From a checkpoint of a small autoregressive pixel model: layers 8, norm layernorm.
Rows from block 3, named by matrix and row number. Rows with one number belong to one neuron. Each number is 500 + 25 x the weight over its row's rms, rounded and kept within 0 to 999. All counts start at 0. Numbers have three digits each. After the name is the row's rms in percent of the matrix's.
# fc1: MLP up (model.blocks.3.mlp.fc1.weight, 768x192), inputs 117-155
# fc2: MLP down (model.blocks.3.mlp.fc2.weight, 192x768, transposed), outputs 117-155
fc1.377 103:517533509498463517515548507524520470477478504479454551481524462441483468474486487543515534456514486476529521486491492
fc2.377 105:475479490462468572513493476571499493460526511526480461460468526507548535532463508476535486494486514484418520534529502
fc1.378 092:491488474508495519529483500472486482475470536535502508477499472517527472482550493449524486532510526496489505485501495
fc2.378 097:520518464503485487536453495545513473541530517462463569481496479528478534535487475541516506518487507475525526517529507
fc1.379 096:530500532496534472523491499495442470509456514512526463515490511476538471504512539456500490483454491502484477558515472
fc2.379 096:472504493466489516508516445540479519516469512496528520504499548502474518483511502510503517538496542486498512582535470
fc1.380 099:515502498516521497491482475497483529527477490518507548463494486511471491529485472511536518518492494509526500491448494
fc2.380 096:461503510508510483507531538481495507507523489489527525466497503520499549499490487530549507470468508513530541520492518
fc1.381 093:500528532502511482502478479471524486489475500500465469483500487491500496461461441512500421522499503485488505507523497
fc2.381 096:488479462477484470511520484486485494579483437489465510500508475486513514499540520543476504468509547482499491479552514
fc1.382 100:476471497492518481488536450481480514474530507547500519500472502473461525477476511453489510516521459514517503500512519
fc2.382 102:478513491484501579497508510488463482468512510499483497533533513489514476485489486514519506516457483481476478462501485
fc1.383 104:500469497483494492475490505523506524508481537492547487510520505490529471537514537457497528468500429456484462531524486
fc2.383 094:497471489490555511492466533489473487499471508506484474456504502454503518478526458535546507493489477440432502515495500
fc1.384 097:498490521469452513508537485514527491504507485501494442526480441533506510502454479498489500515478512508519515531549516
fc2.384 102:499537465507474525497489550503536503477516484524519497490520502533453532468484521553556475509527503484457475545500498
fc1.385 094:430540511462506505488513489479547528554501524500535525462489464488519474541497480490509499509495516535492509518480502
fc2.385 100:516470533475528519498482484494482489478509493502475516511533480477489520476448499462472538487558524507508527538499531
fc1.386 110:519500532484486510461492480507520498500487460493451485493495512505497492469472521453489474507518493537468499562475487
fc2.386 107:506501467467485482521469483473524439535509496481502455510507480491514547505496524507488493473531499509503515498501458
fc1.387 106:529476504479488537517534464503512499483482492515536492509504481520477491473485494508489478509466529509456502528526538
fc2.387 104:562522455485482502544514480512462521478515484483487525465485495528500520486470488503491534501541464476507482497498468
fc1.388 100:516508494481473447506508486488539499488490471439495511466486474458499529518508504493496481492480481488495472538515453
fc2.388 101:509503486517502492466482508505451520474477515559496485465496558495503522521521534503522514506440511520478476476512483
fc1.389 099:511496502540539524485540477478489504499466520499498511502518521474477513480539497471553537485492485513534467473519514
fc2.389 090:511496534476514536503511517512503507517468499502458468504491490541526480553489504497490529486537506486481477509487420
fc1.390 094:499520521526449490463471508531519525539477536470503498494518522509543478472536525499464473474517467485466519483469502
fc2.390 101:472469515444496496497525552457489510459490494508518503504495492525493494515449491489525508508459501496514540485508510
fc1.391 106:518492501508498477494502503507527520468524504510481527493504517529501563499494519470464501444505517495501466492486509
fc2.391 104:497519500536493496471502456510506489528497502484530509481512475474528513512516503511488544526516511491446521514533539
fc1.392 095:531502514501523477490504518517501514536500502471472502537506536496538488501566481491492507496472508489519454522477440
fc2.392 099:477508536500553487447494500535491521475501552528481509486450498554499523501508523512476474506542521495526496532504467
fc1.393 097:510502526494510442550487540521457488481497527490508479509499517511519546460550483481496539503445504528481481499456458
fc2.393 097:483489502515486518506517493505550537479502488523493537502479482510474475520465538432510482486486523491490521504531533
fc1.394 099:473468511496512470534521496489532504501481479534511525503521483490510521515489481527547531486501485516492486500543482
fc2.394 103:496523487516525500518484510524510479534467539485452516507503510522519473480523490499519490482518467486507494500446470
fc1.395 098:529565526491500499547482494486485475511506518511454517505508462527490509507554523502516511517488493498477480534495517
fc2.395 100:474520503474476474529532504526509486505553504480502497521471484489503524483475477528528501508467473520501533485482475
fc1.396 097:455514528496515533454478506495492533563508528520504534458537457485465509497480489465511497491558499507496489494448510
fc2.396 093:550521468500497494539492467511515464479579491487508503533475552500497493494482470514500482462518500500458494517545454
fc1.397 096:505507500511495494494555527518513526502531494507510534510506456505539451468487503489469516519476509506517515504497428
fc2.397 104:466530463455491470484560475457503497512497507503474533486524507499464537469537495493468468502512533503520503474524504
fc1.398 109:516508502559498473511510493502516502502555511527529526470492486515531501479536497503489475428501511508471489496538542
fc2.398 112:506540522516505473536512495474532507484477507459530493490534533519534468506443528489475449528491505476550506477524532
fc1.399 099:489421458490511486485507487450475526489495488491458464456489486522490511465505470454513554509485499506501476470526477
fc2.399 100:541524490521477438475518528529519496504462506480523529467524486482485520552494528527443500504510485493510595513464523
fc1.400 094:535490481520465480488491490442489461523481478475540515462491529551518562492479484475488514463530497508492504458482500
fc2.400 096:511494484501488498528535526495491516456508486512472468550505512490470509519512489484513506499494510499502520468541479
fc1.401 090:494474489485450469551511521496544489508494529531477485483533469503529492554493520444474494518474520519502471502468469
fc2.401 089:496496456478500506522483480490510492510535512510511444538456463511461543440512546469493492497519461522530509477485521
fc1.402 096:496539476492426475558552471492487534478536478443472513476516507486446522506474506482537501535513492539503482515510482
fc2.402 093:459499549474586550496475485510503477495469512517503483502489481481509492493497528517450478515482500530524474510481488
fc1.403 087:500482510507504500460558534534483535469502503502535518506478509505519511510476507487454505489496446499481511480501512
fc2.403 089:535508497465503497473495490470510490484544505523487537476518532491493528504531529504520460499446545506475490531487473
fc1.404 099:500477530509476504476502494483544529486511501510513510456547514520483495506493489454502469467520509474495510524507467
fc2.404 102:481462515490466553513525493476511522457501503502475475497511520518513508471497508469504497508509491513485531487500471
fc1.405 101:505529478499501524499498533549528486462510512500502456475490477512504540500488481503511535525500541494495513519478452
fc2.405 103:464495502485469487473458476495506485507526507497456482481480524499475498535506505477490503529509528511514526539518521
fc1.406 098:498506483490511514522517554511463497469519477448516487516490499476513487526494463515490464478489514505456482483513510
fc2.406 097:550535520559490471553518483503515533488517492517491520455493490505459495451506464456457490471463512472527469465474525
fc1.407 097:520498552510479535500503515558497455486504519496511477504508518529537514514492489521503487453505493471465487490536522
fc2.407 102:517503545522530503517501484469501484508498453504501486526506457461499503455514504499447495505462505501502510524468554
fc1.408 103:532525528463472465519519543505522519518526514501467516478527483500475483526485450490506519518495528510467472514514488
fc2.408 098:496454509512517482520490476507513554500489518472493465516445540502493498539505526447525502524470501470529523439472489
fc1.409 099:510523511525513500431582526486512526486509497476472511541546503500469479519511471502543574485520534535522497498517499
fc2.409 102:488519536517506508512495494548421514513527516484515524515486529538481536474494468517487500525475542506513504506493504
fc1.410 111:456464539547498471489528504539498510503513537505474468482521475482487476509524491488525534539502499518512470489518524
fc2.410 112:483474479525514478515454548475469536464532486469547453522473487483516505502508501465464502498505474495477516494484516
fc1.411 112:433515484473521530516540522485483513490528510549516541520485504539497515486534501464480488467531456516540486498516492
fc2.411 108:478503483506544486535528478530489499514544535483485495505477526467507481511553464500486525501507538492462541509480489
fc1.412 105:490490539476509498466489504501494479516517509488484502519535525489461527519509488483479496446507483490435473500500505
fc2.412 097:478482462488533555538488459530504495461483493496475517492489501529487498508487514483502500523507466498522495502485474
fc1.413 107:521538534496478494505506486512528506518501508461495508495504533463469528520483482539514536500519477490474476501445533
fc2.413 099:498504485537482496516471522519489509439489507487461488437503476477481534482517483502534482525553528511476477493480507
fc1.414 099:518498496499527515513467495477479488493514509506493516477530453494465523502467506501487498560499496485532495481487529
fc2.414 102:535498475481519459489526513483471495512512487476540506521541499495512518522506477514501525511516500500473547508484472
fc1.415 104:498520527464442471506455538510487495532527523482480484511478520474476517516501489529478495488469473466486474503453465
fc2.415 100:516499512519514481526557462520474484489476478528510524532477488521487526481500524532510505467503530467523500521536524
fc1.416 094:496523508504454463491466497448505518515494539479529465517504458470481487468509469529499510480480502456485518456478516
fc2.416 100:526492471501493572493484507555501523522519458507448474489528503524479483514470546487523491521515483491482490504464521
fc1.417 098:505513500455478536453519524502456469515503508474527538492551512509518499501519493471453430539477464512520534543453482
fc2.417 098:493443506546558497470538509545471486474493511484508496514484524514477504508479538509495496564512502558467475476461462
fc1.418 105:489492490494527546471513493488480497554534511481495531457473460516487508567518475496508521467502474497515539483434471
fc2.418 098:485490501483540510513500499470499480491541473542512483505484485507494504496495510490515531528509472491526515477500499
fc1.419 099:452486451503503450460524511472490469461550514546511515509506484515510518476512496466504476491476544511514490489507512
fc2.419 104:468469541499402472520493529491514513487493453488487494531463506506482508529475480486457490497500520462435531507460495
fc1.420 091:522455490472477514480495534496462463495501554515491445521510505507479465539491478485510482458500523519501538505475444
fc2.420 097:434535466488544507536533500528528472483514516488508476449472479540505522519491524506490460506503444500540490470490463
fc1.421 099:501482515533514535521493501494495487488496506521490510515483466483525510497499479513519522490509519532514425505496494
fc2.421 096:483518545507495505516507474499479539486476518460536449558484496466543537453522489486515501506474506474495516514520515
fc1.422 102:516463535486476515442520464507534532466542514502518523504534505498503518494460484512494532477495477481458426536460513
fc2.422 101:500530490530484507529469518536511535527494541468489509474509544460490486430508490476507479508519463520494475496485493
fc1.423 104:474482468462520456442535473482447470465502471517469491483497514464487487475470490490523493519482447537462525518475487
fc2.423 095:536531503492534495483540462519497462490516550458519509507501505519519499507505509513507533473513537473496469477537552
fc1.424 099:546528507462518484579504493477517486486508510548475512480455541519488525498506456482497475481490522497468516493498477
fc2.424 099:478522527520495457468478521475507491485497514502504542501493526490511522504509488495520511546500462485470528482505490
fc1.425 112:492486508533463491500460487495485468471464463469467541509458491453493485499519492522495515512515510508510440526494484
fc2.425 107:533487489465500477503520526460484508467479457478467457458543451463505485509472517487505488492538494500539544508468496
fc1.426 104:500467491512474496491511480434528471462515510506510519493488535506468494497494510493548479510480522499533495495511488
fc2.426 103:535492483511495500523576497513505500508495525519507553483507507462498470530531497495512526502484498505477480502464528
fc1.427 095:505524490496513482499511482488505571504502465510504514503483519532510518495490496494491522471518546473539526501520527
fc2.427 099:454504493477520500461496536510479501599549513489515528502524496528533492499517511523523451468473504525504511512525506
fc1.428 100:489461547499494480509513460480498507507514466474470480530495460485515509509445535461543510512519458515487563543505474
fc2.428 104:517514459505514495468539484513524511516589498479515480498531503489507491530543500498483502531494536482517502519482510
fc1.429 109:475499489518463484508495503502518461542489503509500488532529509481531519522499513488478522476514523469536476548473498
fc2.429 105:491489460451511497490505488515483509486531509453507419485496520496519531471490497557515494521453514508513494523538535
fc1.430 106:503490533487528542503490466526531535478473491487527532471503501449475526503465483477539494473520469547499522521539521
fc2.430 097:521493486506498512462531552480498504532478508509497486545483503484524515554478595489478463483493475508492528469499556
fc1.431 105:467479473480517510509510490472520503488505529477497467484453494449531534470481507528487532515516521527465474508496482
fc2.431 105:512473497488487510484515533510482516527456455503543492494483465527455545467560543507509495571468538516517536515497472
fc1.432 099:506482519491526544470501510465485500533520501499468430468500485507497543488518497551548506483500501517526525509491518
fc2.432 099:536569483499471484497490490462507490481469464503515519486483497483484509520515478529493510495517538512491507481486517
fc1.433 096:496488524474513477468518486507533551462503515545469466531509543506485513512494484474495490486484483514479463469483519
fc2.433 108:451528496457513499505476521542464509502516503521465504478491464477521473528481468503485509489494466454473565518459491
fc1.434 094:482455486528490456513490503536494511480495485518521488478476525547566489535553495520512481456473474505486477498515494
fc2.434 099:517514471454528479475529491485494508502486486457537495482509484482530536518476480475517493504502499532508538505551513
fc1.435 106:499524479509513469493507545481512552469486541525506526503498498499512494527503530488484504519472543497532494472516479
fc2.435 098:512421495556510547446487487511501520479471500511454456514520555486476533534492485492525493505503490481484465469512486
fc1.436 098:488541515475484484526491509508497521513521495480530480510527488494499528504484519469514490500511483528509522472523516
fc2.436 100:504438550495505527454489530477456523513508502530468502485502503485508514502510459489457509506525543520480470524493477
fc1.437 099:501485487487500478489480516537489475488523530488509460510480486458488489518495474488521506533512512485473505503520502
fc2.437 095:524543454480533520511495522474494481523514500508491521520502522528523496467502477526451469506486506494543496475472516
fc1.438 101:487446502502512540464517512463481503516513475538480506509509482509512523528477519481537479515522470495465496525457515
fc2.438 098:546518474524493494476498497498473466455482449486477469491476492511461502490520449520502501480463461531570506547480478
fc1.439 095:517491489530513494450489498484522493503505505466488553499477437468546529527461498472504462476523525495509537520465518
fc2.439 087:497492486509547477507538522517510465494488485528518546506465506508458546496557494525491520526485486484505511505472528
fc1.440 102:478465504488492488502539494523481528474468492527491502496448498496497508454498469464449502470468523529449470474526532
fc2.440 106:524489504485471492497496494512542492467491491473442482504525490506523509492480494501485521536517485461553490503499482
fc1.441 100:469498478452483542507492519507485521535501527479479529550470485518531498488493471537515526495536527518504551466492495
fc2.441 105:542514516469525477506529466510501467469477494505479489458483483505476481503537505517481493474504497562559487529508501
fc1.442 099:504499537522472485471510464524516496526523502534551500495475532506485564470443529481499525564500468491528530481561468
fc2.442 101:508474505498509519474568479480478516433513469511473504468477505504522510502505489472456473445520538521540521489473476
fc1.443 107:517509514528496505519497465485459468455491501536480508475499548475457557469459500507510469481512513469519489509510492
fc2.443 105:523438467479503469444518534490503512505487453464461465512475484492559501481499489475566505488488473528520515490487507
fc1.444 101:498493472540529538487489463510512493507506497516418493540527527497525499469480477465479489518518463500495479497487534
fc2.444 098:548492514531491522498532499513475484508484512474505526484506468497512532486507539513530538503501508533491560489465500
fc1.445 106:506507516519510511521477535463512490491459482480476487489480500483533485500521513483508527495473492478499521484550503
fc2.445 103:507513500494498511484556494530526538503519512493541515495483482463530506494482527503499490465482458482517483540492472
fc1.446 089:513518526480495469484464512491486498559531442535432533509535497517539489516524523491525540513489503494481541515476465
fc2.446 089:508485489470490553488465503537529497470493491522508463474489518526484499488471480481494500504526475489505489475512528
fc1.447 097:510477524489470511522487523456537495528443490512510516440477481509484515534484481520524542518530522485502502530500493
fc2.447 099:479511478449499499479517487519507531455502541512521530529530483472546462494501543504511521498543471484476474525490480
fc1.448 109:512495502482498499470506542500507478504536469525511505534506492465474543450515529529488480496471511497475523509497510
fc2.448 107:502474501536492499488499485439524467502465553524522504519517459507528544521511513506481508510518503477532523527519472
fc1.449 112:481500483486481505502515504477463499455500482505506485480508485485465518511509489463530495458529520487511493489518478
fc2.449 107:474526515462521493485510536524482495518490497520509471497509536507500463504491525535545535433476494486507508452527493
fc1.450 098:513539523497434455481533508507476456470458516543499485480502460489493507497524534503465512479461561510520530451499480
fc2.450 096:530521493521507494478426505485529462523516485524496482523497512535494480549511456515541511482489472521532513535520530
fc1.451 103:516424519480518508460532517514525516517512495526471527498484551510509534497469511531507506521459487471508496513490441
fc2.451 097:535497515502508508493458461474496492486465507451488518491556489517495492496539515491453482466541443476500494476523524
fc1.452 099:484507523526505489493519501496543547524505506523479512478552515538497473457499492509480489462502520528536499503498509
fc2.452 101:489482516541491455494461483517496496501541468541519519552503484451511473499492514535521493527487537490517503422504497
fc1.453 099:506513496485507500491512499520485569477518535504522517476458508484486474452514483498519521535483496503524483502461528
fc2.453 102:526485509532515484477506490495532469445481494500512514479483512482536476477507488495499527457478526508512542487478496
fc1.454 109:553496444493547511469510554512496523515523528514513507499513477511514472469523508501503444513505493477526459493554491
fc2.454 103:472488494531509509481494421519483490470495532463533502505454534502520482509508517496507516472534503562519519488488528
fc1.455 101:507513480534495457493498483490474505516472501480533513541520476505495487505538435491480477502517458509531523511482533
fc2.455 102:526508502525457502539492493476483454483470533513499473517520487480501492474529512502530524521508496503455503485507483
fc1.456 098:514459446491553536505513464543504501479500537535500491499483517505524536535463462472542489500510487522506498493466488
fc2.456 096:515489521485464519472521476498484495500504494549517533493524499456536426541523507503542497533465504482500480507502485
fc1.457 089:480484476470498504513496505524507552541479433508499534477521524515507491525480460442504503522532503470507494518497522
fc2.457 089:502515510492477454542503493504472445492489505514497501514504543526487465503449526477524486520510545472545492505484490
fc1.458 095:514475486497489518493515495478511524490495523501502479488527489526483512505518480462478526440493487560548437471484457
fc2.458 100:533488495458539508503483488523494469547472501501505539498490507480472486498490495520540509513537466510516532514462499
fc1.459 101:467504535502487492494518532481529496491511516513467540523486485508479507494535505499472484545491485501461474526489469
fc2.459 101:522508477484501518470518507504499496547501509486524516498513492469528536561440519533552523523469504514521473420499533
fc1.460 109:499502510481501530500495505563453516543488504497501499465479488451506493490512484495492527509547475518502496502482481
fc2.460 108:471514460500499476491526561492514502521476537453487493537510475526509515511516530484523509530484470430469510504501493
fc1.461 103:503497476535504486488473505495504496539503539477450497481478479487470492514525513485463507479487473529529438495471530
fc2.461 099:482504513471506491475509531469513470522523475453506499495533568516498517473503507526530496530466518535456523515478473
fc1.462 101:520544520499516479535522534499558507492523542504542508492498506523508517483511489499536520485511525550518495517485489
fc2.462 104:516478455525526524423541551483475504513475483513489494515500518533475533525511497465511499555494538506494534512485495
fc1.463 092:497534462470511477480500492572516492531489518504488533463542484500506427486485471484522531486531523530527494484544510
fc2.463 094:496516466497539535533489519545476483501494485470528521524454503491467531459519553476490495498483509522489527434502473
fc1.464 101:431507450498469550474482499508496506520471467518494504509502522481490524528485497511522505519494477519503504491469497
fc2.464 099:495493501452494519484506513517472496537506493457557519472499481492544534515517501537481486556521498482548481534527528
fc1.465 106:548524506471475521465525522481498532506536481491475491518499527511472529491517501511493459512518490499455502492479518
fc2.465 104:479510573527488471524460454504506490467496543497494519466539517507478494541466498506485508502550469501520494542504515
fc1.466 111:516511523503501506473492472509509503504502530485467507480532456478498512495486496508484495473536521504504485553471529
fc2.466 104:498495479509499464499511562524522501529496472524560542516474490494550526492510489476499518507531470460500482456489484
fc1.467 110:480480518544504460503512497469502513490483503480461510477476515488540505472499512478505518488445526471477492499523489
fc2.467 106:490484479454521470514477538504472483515518486466494515496515531524506505509476484501520487502533482479494502525519489
fc1.468 096:549511509461504513520525504501522513502514493510476494514512501523488487532480486500502487491516489450512508476494532
fc2.468 097:504484476482495560488522520523503533496455541509495508547473507502461530480491509512469432532479500493504519499528522
fc1.469 105:481546503477488466494521530471500484493575474489507481514513532508521486466487514493479566521498488414457462514492517
fc2.469 107:539516487543487516487467498544511492505491545514463475518533513484482525465491483557515500499507532530533435506527505
fc1.470 101:548472517523489482486448519523468480489524489465500484500471494507520489467497507478527513517472485449474431521537467
fc2.470 096:416499488464458516466515511495500572503498466516482491506512496520462497515567528490500484522524509490540530473536525
fc1.471 099:532514501527469498486501528484520512468521491489487487483515504479504479517493487504472496477538472516475493493504523
fc2.471 100:474471526500461499472523490521533464522489492516465524509490515518508497460510545529501515497486506517539488477511533
fc1.472 108:519524470520483494519493464542493467498551485477525531503490476512542486522503497508496504540483470512520484520466472
fc2.472 099:484525562492527496500474503505475518498512491505512506541467472489471501506505536513508508505518495523547504526522564
fc1.473 097:547492506512482498501532518485536466509502490483465481494538509520475510503483497508530477537499526564495506491438491
fc2.473 099:488516524491467516499453502489446494454484486521513480507483513504541492534463480483496516489494462469491479507498477
fc1.474 107:487476488510488519513515512477495514489516532504491481447476544544519509498498459498518496497471517479511504515525509
fc2.474 098:517466483528479514476489473471477486507488509482505505496483444446516480494526489463474475501465518506498521464533542
fc1.475 104:551486514503499459468505482497501494493529511481467522477516489487496490530484511531517522467492483518490507489511492
fc2.475 101:469496466468499501513529492545529478505465479510497490487503542498514520462507465514516475506500484491489541498427555
fc1.476 094:486525497512480483462497534493480494488488474535484484505511514468503517466504493505491465483525495516542514516515455
fc2.476 101:525520528502517489520515466454497494512507530503476507509427498514506526498489497485470499515480521481489523549458472
fc1.477 099:459536512543500478491489543498513501492501480496536516509444509507473510472455480517535507492497470477486488543494515
fc2.477 099:503522560478547503486432496493512525498510531480489458519488515554478483479534533473492498502500522532533526468493494
fc1.478 105:495459535498497491486529480495491506539525510461495486501476491512506479470540528556446564479491500504481488524550470
fc2.478 103:509466473553515501507544483510531533513494506475488540507509488523526506538490500494493504467551500528553495488475501
fc1.479 097:497538484503498450481503475474479532547508513453530540477479497465516488519505473481498523530487482513518546489509524
fc2.479 096:496444482467497501447531510509498506490491479434487427443513487487467495500509484518530502496473524510496447527495465
fc1.480 105:503503483478496494502481532488533496527488509519538506493495500524490521491533515529461501504493487502472511485489519
fc2.480 108:497502482498524493518539498481491478510495446536507491524518525496492514508513532454543524441479528523473496505451498
fc1.481 097:505514505531523483491528530509512514499476541473508496494503517504485499458513510485529523514454489500485506532455492
fc2.481 099:512474496518491503548454474521495494524499501568474497528546470537521488492541484486475484530491536486516517490498529
fc1.482 097:487523517488451495523503477528505480488517523497501500496519479504512480482544476475498552515531500498505523461469493
fc2.482 098:524530448490466458511473529516510517525528518530464481477469510494508507501488492511458510552509496491497515492527494
fc1.483 097:500509504515462491489486548528507483541526495473484520517489491437452489460537492479542517454464509526513533499512501
fc2.483 104:522466483525492458498514498489468521481518504519482485487507514489545504500541480513467482554532516463510513473551485
fc1.484 099:508468463495527531476529465530513493443500468521519506502466490530521479480471430531461503517477499516481510508529507
fc2.484 103:536516549505513510447517515464471483473452522535500495560458484525515492525510511487524459517534443487486542504479528
fc1.485 103:540480492479482495496507504494473563485531489523494481492449484501519462474523481507483488430511487516502534472476507
fc2.485 103:541519492505525483516516472464479445497517474525522483497480496510470488506510520532484470493474518503464513487490529
fc1.486 113:530429505445527491493499557499505503462533480540479482458489484496440491509468486481533515515506515519484504548489512
fc2.486 106:502477520503527515484488487502495524475554517454475521547492515495551484468487460486477454504486503521460493468471484
fc1.487 100:475519510473534516492506511542483517509502472521495521454500463442491528535519491508527498502474511541510519512475487
fc2.487 103:460527464485492477535480508466493480475425483502467502490502504491504475521528492511514501505548536500485503482501473
fc1.488 099:509480517483516484502550493496485531502490473478512469485507475496503540508497527479474460568522474501480469520490491
fc2.488 099:494479477511484493488468513485465479479522503527545497496487501508524468519476494525538522539495483507522464490509514
fc1.489 101:517480463474519497530502513444474525531499482507540473530482470503525514487464463507499504498489479475509491474470505
fc2.489 097:468481504506509543430519515472525476499558506520484500523493507491476507483482570459473493543496525545483516556530527
fc1.490 104:516496495507483478517492491471478453486510465516510512484485486504503536490513485473485474496498527500482513473519484
fc2.490 103:487484503465558517541525523466488473494511503535470528494526459540491519441502481522520494494515536487519522507497463
fc1.491 109:512469485492486520476473522513468509485533464493484462482479508502474489518487477531484485492526556560515497486507466
fc2.491 104:508466471522514519472543507503569490521520504491492533512554563509498491538516511542475552494512465504498463493531505
fc1.492 105:518483449470471482488511499510493496511499467493496478531569518494465498491521467475452490468525459477484477542508499
fc2.492 107:504502514496526463463510498505504561494502534512529503443533473500495499552541516503483483507477475491514474510464493
fc1.493 102:494511476423483503478499498493536486500463495553517518483485513476520486496484499506471504476506501549521526555483473
fc2.493 102:500511487452508531527483492500450459509545508460501516491522538505518504504531481515509530477475479501486530544477554
fc1.494 108:500521500525507479495496506495499489490455523479519521531480540496514485531521520546502496485483532530508488520493470
fc2.494 097:478506486470510497495491448458524535499511518512478520516522483517537496504550506471497480510451518496555510526518534
fc1.495 099:490491530479441503490477498487506490497516514477494520475488525483468499458484499470501542523512461516494505517454505
fc2.495 103:487491483526473478472536487484486476483486533512508483550497506484484492509532519480486494548509514510486504524563554
fc1.496 094:550485506538519477474522508528520501443485521496543515490507523533488490495505458513511534537525502526549510435481515
fc2.496 093:488520527496493487522505448504520485487508531486495482528503525481479439526515529505463536478475518492466525521495473
fc1.497 100:464533483478526500497501506545497480468503522530522502448519434487476505495505516508517495479541542510508509489484499
fc2.497 095:507471525501527485493470521523487482507518495498478494454506498490489513470507482533496459523507431504517516495518485
fc1.498 105:499503529475508475461525487530487497507540509471492464510526553500476563460527500462482514440539504487487486499496468
fc2.498 107:512493484505481532519511496481501522499477482496480504519492471530512512476489491506495490511525509481476521486503498
fc1.499 100:467489498491498435476489457523481496488530465515486478490565452525489507511518513484484479457506518535480499496489484
fc2.499 099:495512482534490480534467515518488472497465496486494504493477494535511498483489520532499545552510455459502565485507529
fc1.500 097:517527492549504485491516526513491545451545513523487483522516525464479492540507534487488484512503554493486503498498442
fc2.500 097:530467513472516548457522446496524517453467486544468514501539490501513509475513476487528490503514495530502550479484577
fc1.501 099:494526455514502476525478526483500559534497465498490479480497516494477519543481507485493499464516514497467492503494550
fc2.501 094:428475481510503532493510497456532457472531545472494492490484517529474483500495445478567493485498485516517503485523496
fc1.502 101:516533519458473528523490464488511500497509520543553487507463531524501496496505516539535506545507486503472519490519469
fc2.502 101:521483487517503473465498516518474485540507501456514490485506511544524503518511486434456532506464496471480501525529534
fc1.503 102:488475513486521478485523475512520463501466527548491457511518504569457515535495470473516508504510533469490468529526492
fc2.503 101:504484477521529461506490523484467527545534510507498495517479501507521477535482513452472487539517492539491526482494503
fc1.504 099:481520512492536515473483537518514482501496499472510542513466487504483484494497502466488500491518440465483525570498524
fc2.504 098:518534492514518530532519496504519463491539537480486508487496520500496545457510475538460474521479500518506444511540466
fc1.505 097:492533498465498481503525520502483451490513476462516480494528468512487463524490466479506513491446512450542557502498509
fc2.505 107:485528468501483503543485498470540516511484506521483556551485533522480534513471507465495480458481470553471491483502478
fc1.507 095:502495463495500489497528503544490505564472525516489460471514516490452506527489467466513483502477498536502527516559517
fc2.507 098:486499530471524500493438525506500477531525473489484546529520544510509524489455547505480496503489428503488480491496528
fc1.508 096:489477547505514517480524480553509503490537506518533520509498479508490524493473499462509525528568488537562485500481513
fc2.508 102:497503504452470530442501502471515505566491505482537490484481536475510508530516556530502522471468513510494519496495514
fc1.509 090:526525498508531524495483483511470490506531499499520508534498493541457507511512497479488524509539506534504458501451502
fc2.509 090:518528513451466499519525521521494539496536474472486473492453509458533488507460514495504532519472502493474522473517498
fc1.510 094:501499531543524507470482506527497506526503562507548520543509498516492523514490501510532474510549508491507522511525501
fc2.510 094:504504532481490504505533514502516484474449510487484483485476504471557509502491522472457508492477515536535519483499476
fc1.511 095:519487447519491507521516498503484480520532521491510514434526462532472499474469459507504501504488523492486509513511499
fc2.511 092:491522505513536481500492504515525526460473504531493492570494469495498479499523500496478477502467548507491480484461478
fc1.512 100:476499524529472478491501488529509517527543497467527507478495477518464478569489477498461506512536508464485495451512485
fc2.512 098:531519495460555490514464517486486442485494451534495499542454486482492542479498478474514480483493502496500518515473488
fc1.513 105:492481466500516527489540501537510479509499486504496481488513523492504523478530509479492545537476483484532520515509525
fc2.513 102:519517492518505480494484496509491508492438529514457516520516461492485472480472478509526469522486526496467502508507496
fc1.514 099:500487523460524449467524540505452523522491529482521474516523521521516504544501442540529496478481475518474507516473507
fc2.514 102:468489458506512526519528499496530487539493464464477515526477455468497472539498527529457513522528483468501498432504488
fc1.515 097:524498489453498484482495514450548540522492556463519496468473532572516519521489493505490505529520475561513532514517497
fc2.515 104:535525502465505485515484541512524498516457501497478469444469537528541503497498530485544470503507508464512493491463507
fc1.516 102:482525511487495478463509517492505496485513562485478463498467498503526480522519506496493490518451522482538550495492555
fc2.516 100:535479481493517490483528522468506502494473492512501504442500508461475519523494480537468487512501505514467507559553525
fc1.517 104:503495539504527502495464514538526489523547509449522542462541478525508508524514466496521588518500514528507497528511482
fc2.517 102:511482455509543503553525527457493543495509535497497486515533521477491556484528537508518488523480484464482486486490497
fc1.518 094:546472466553483465515499520504484506504475525534520505484504516467503485521518502469500513526492471526483467446473520
fc2.518 096:470496489470547487538483480462513496517468499519484520551446523512485526463488520528504502474520460497513485526514535
fc1.519 105:513492475508508510530542459528513524519509496508503506477490485494505501488508506503525497464543501526467509475482498
fc2.519 102:513483459521492444487533522482498521475528485515521469480516502483549502515511449497478497534497496520530502460564503
fc1.520 096:459485509497515538498538511496482483469491498498512485528491518535481551523506498552517512508499548477461529523475465
fc2.520 091:539507485446511496513497492549488503484517521499516514460528510479508505477521534515485496521469506543497489521515462
fc1.521 093:487474507470479481535498496508508486510537533519483557499476487513520532503463517488489497472513506587533482499492435
fc2.521 093:490525449482469500464526507490511512530522491525505471497461504517468481476515454468502475458533507481479461487437513
fc1.522 096:509484569511524458503511555511490507485517477504510514519523488489512491453517488489445488519496482463474515503525462
fc2.522 102:490508481485483513494523471523510486480500474485496442425513521469492505484514497481541512521526534530499467548542505
fc1.523 099:493516483504511514515547485493488481504537518521477509499507527459465475535542474458450505493533482494506473535488495
fc2.523 102:458526487490478515481457502494516490505470460531510496502500472477508485498473533520519514520495509547527468517521527
fc1.524 096:523483534482449457486533483516512487485499509462481516474492476438490503484567490494480510473537454497535514497517518
fc2.524 100:467462498497468533493494484543474487517467534528499503503482522494467478509510499511482526506445462553543479449490492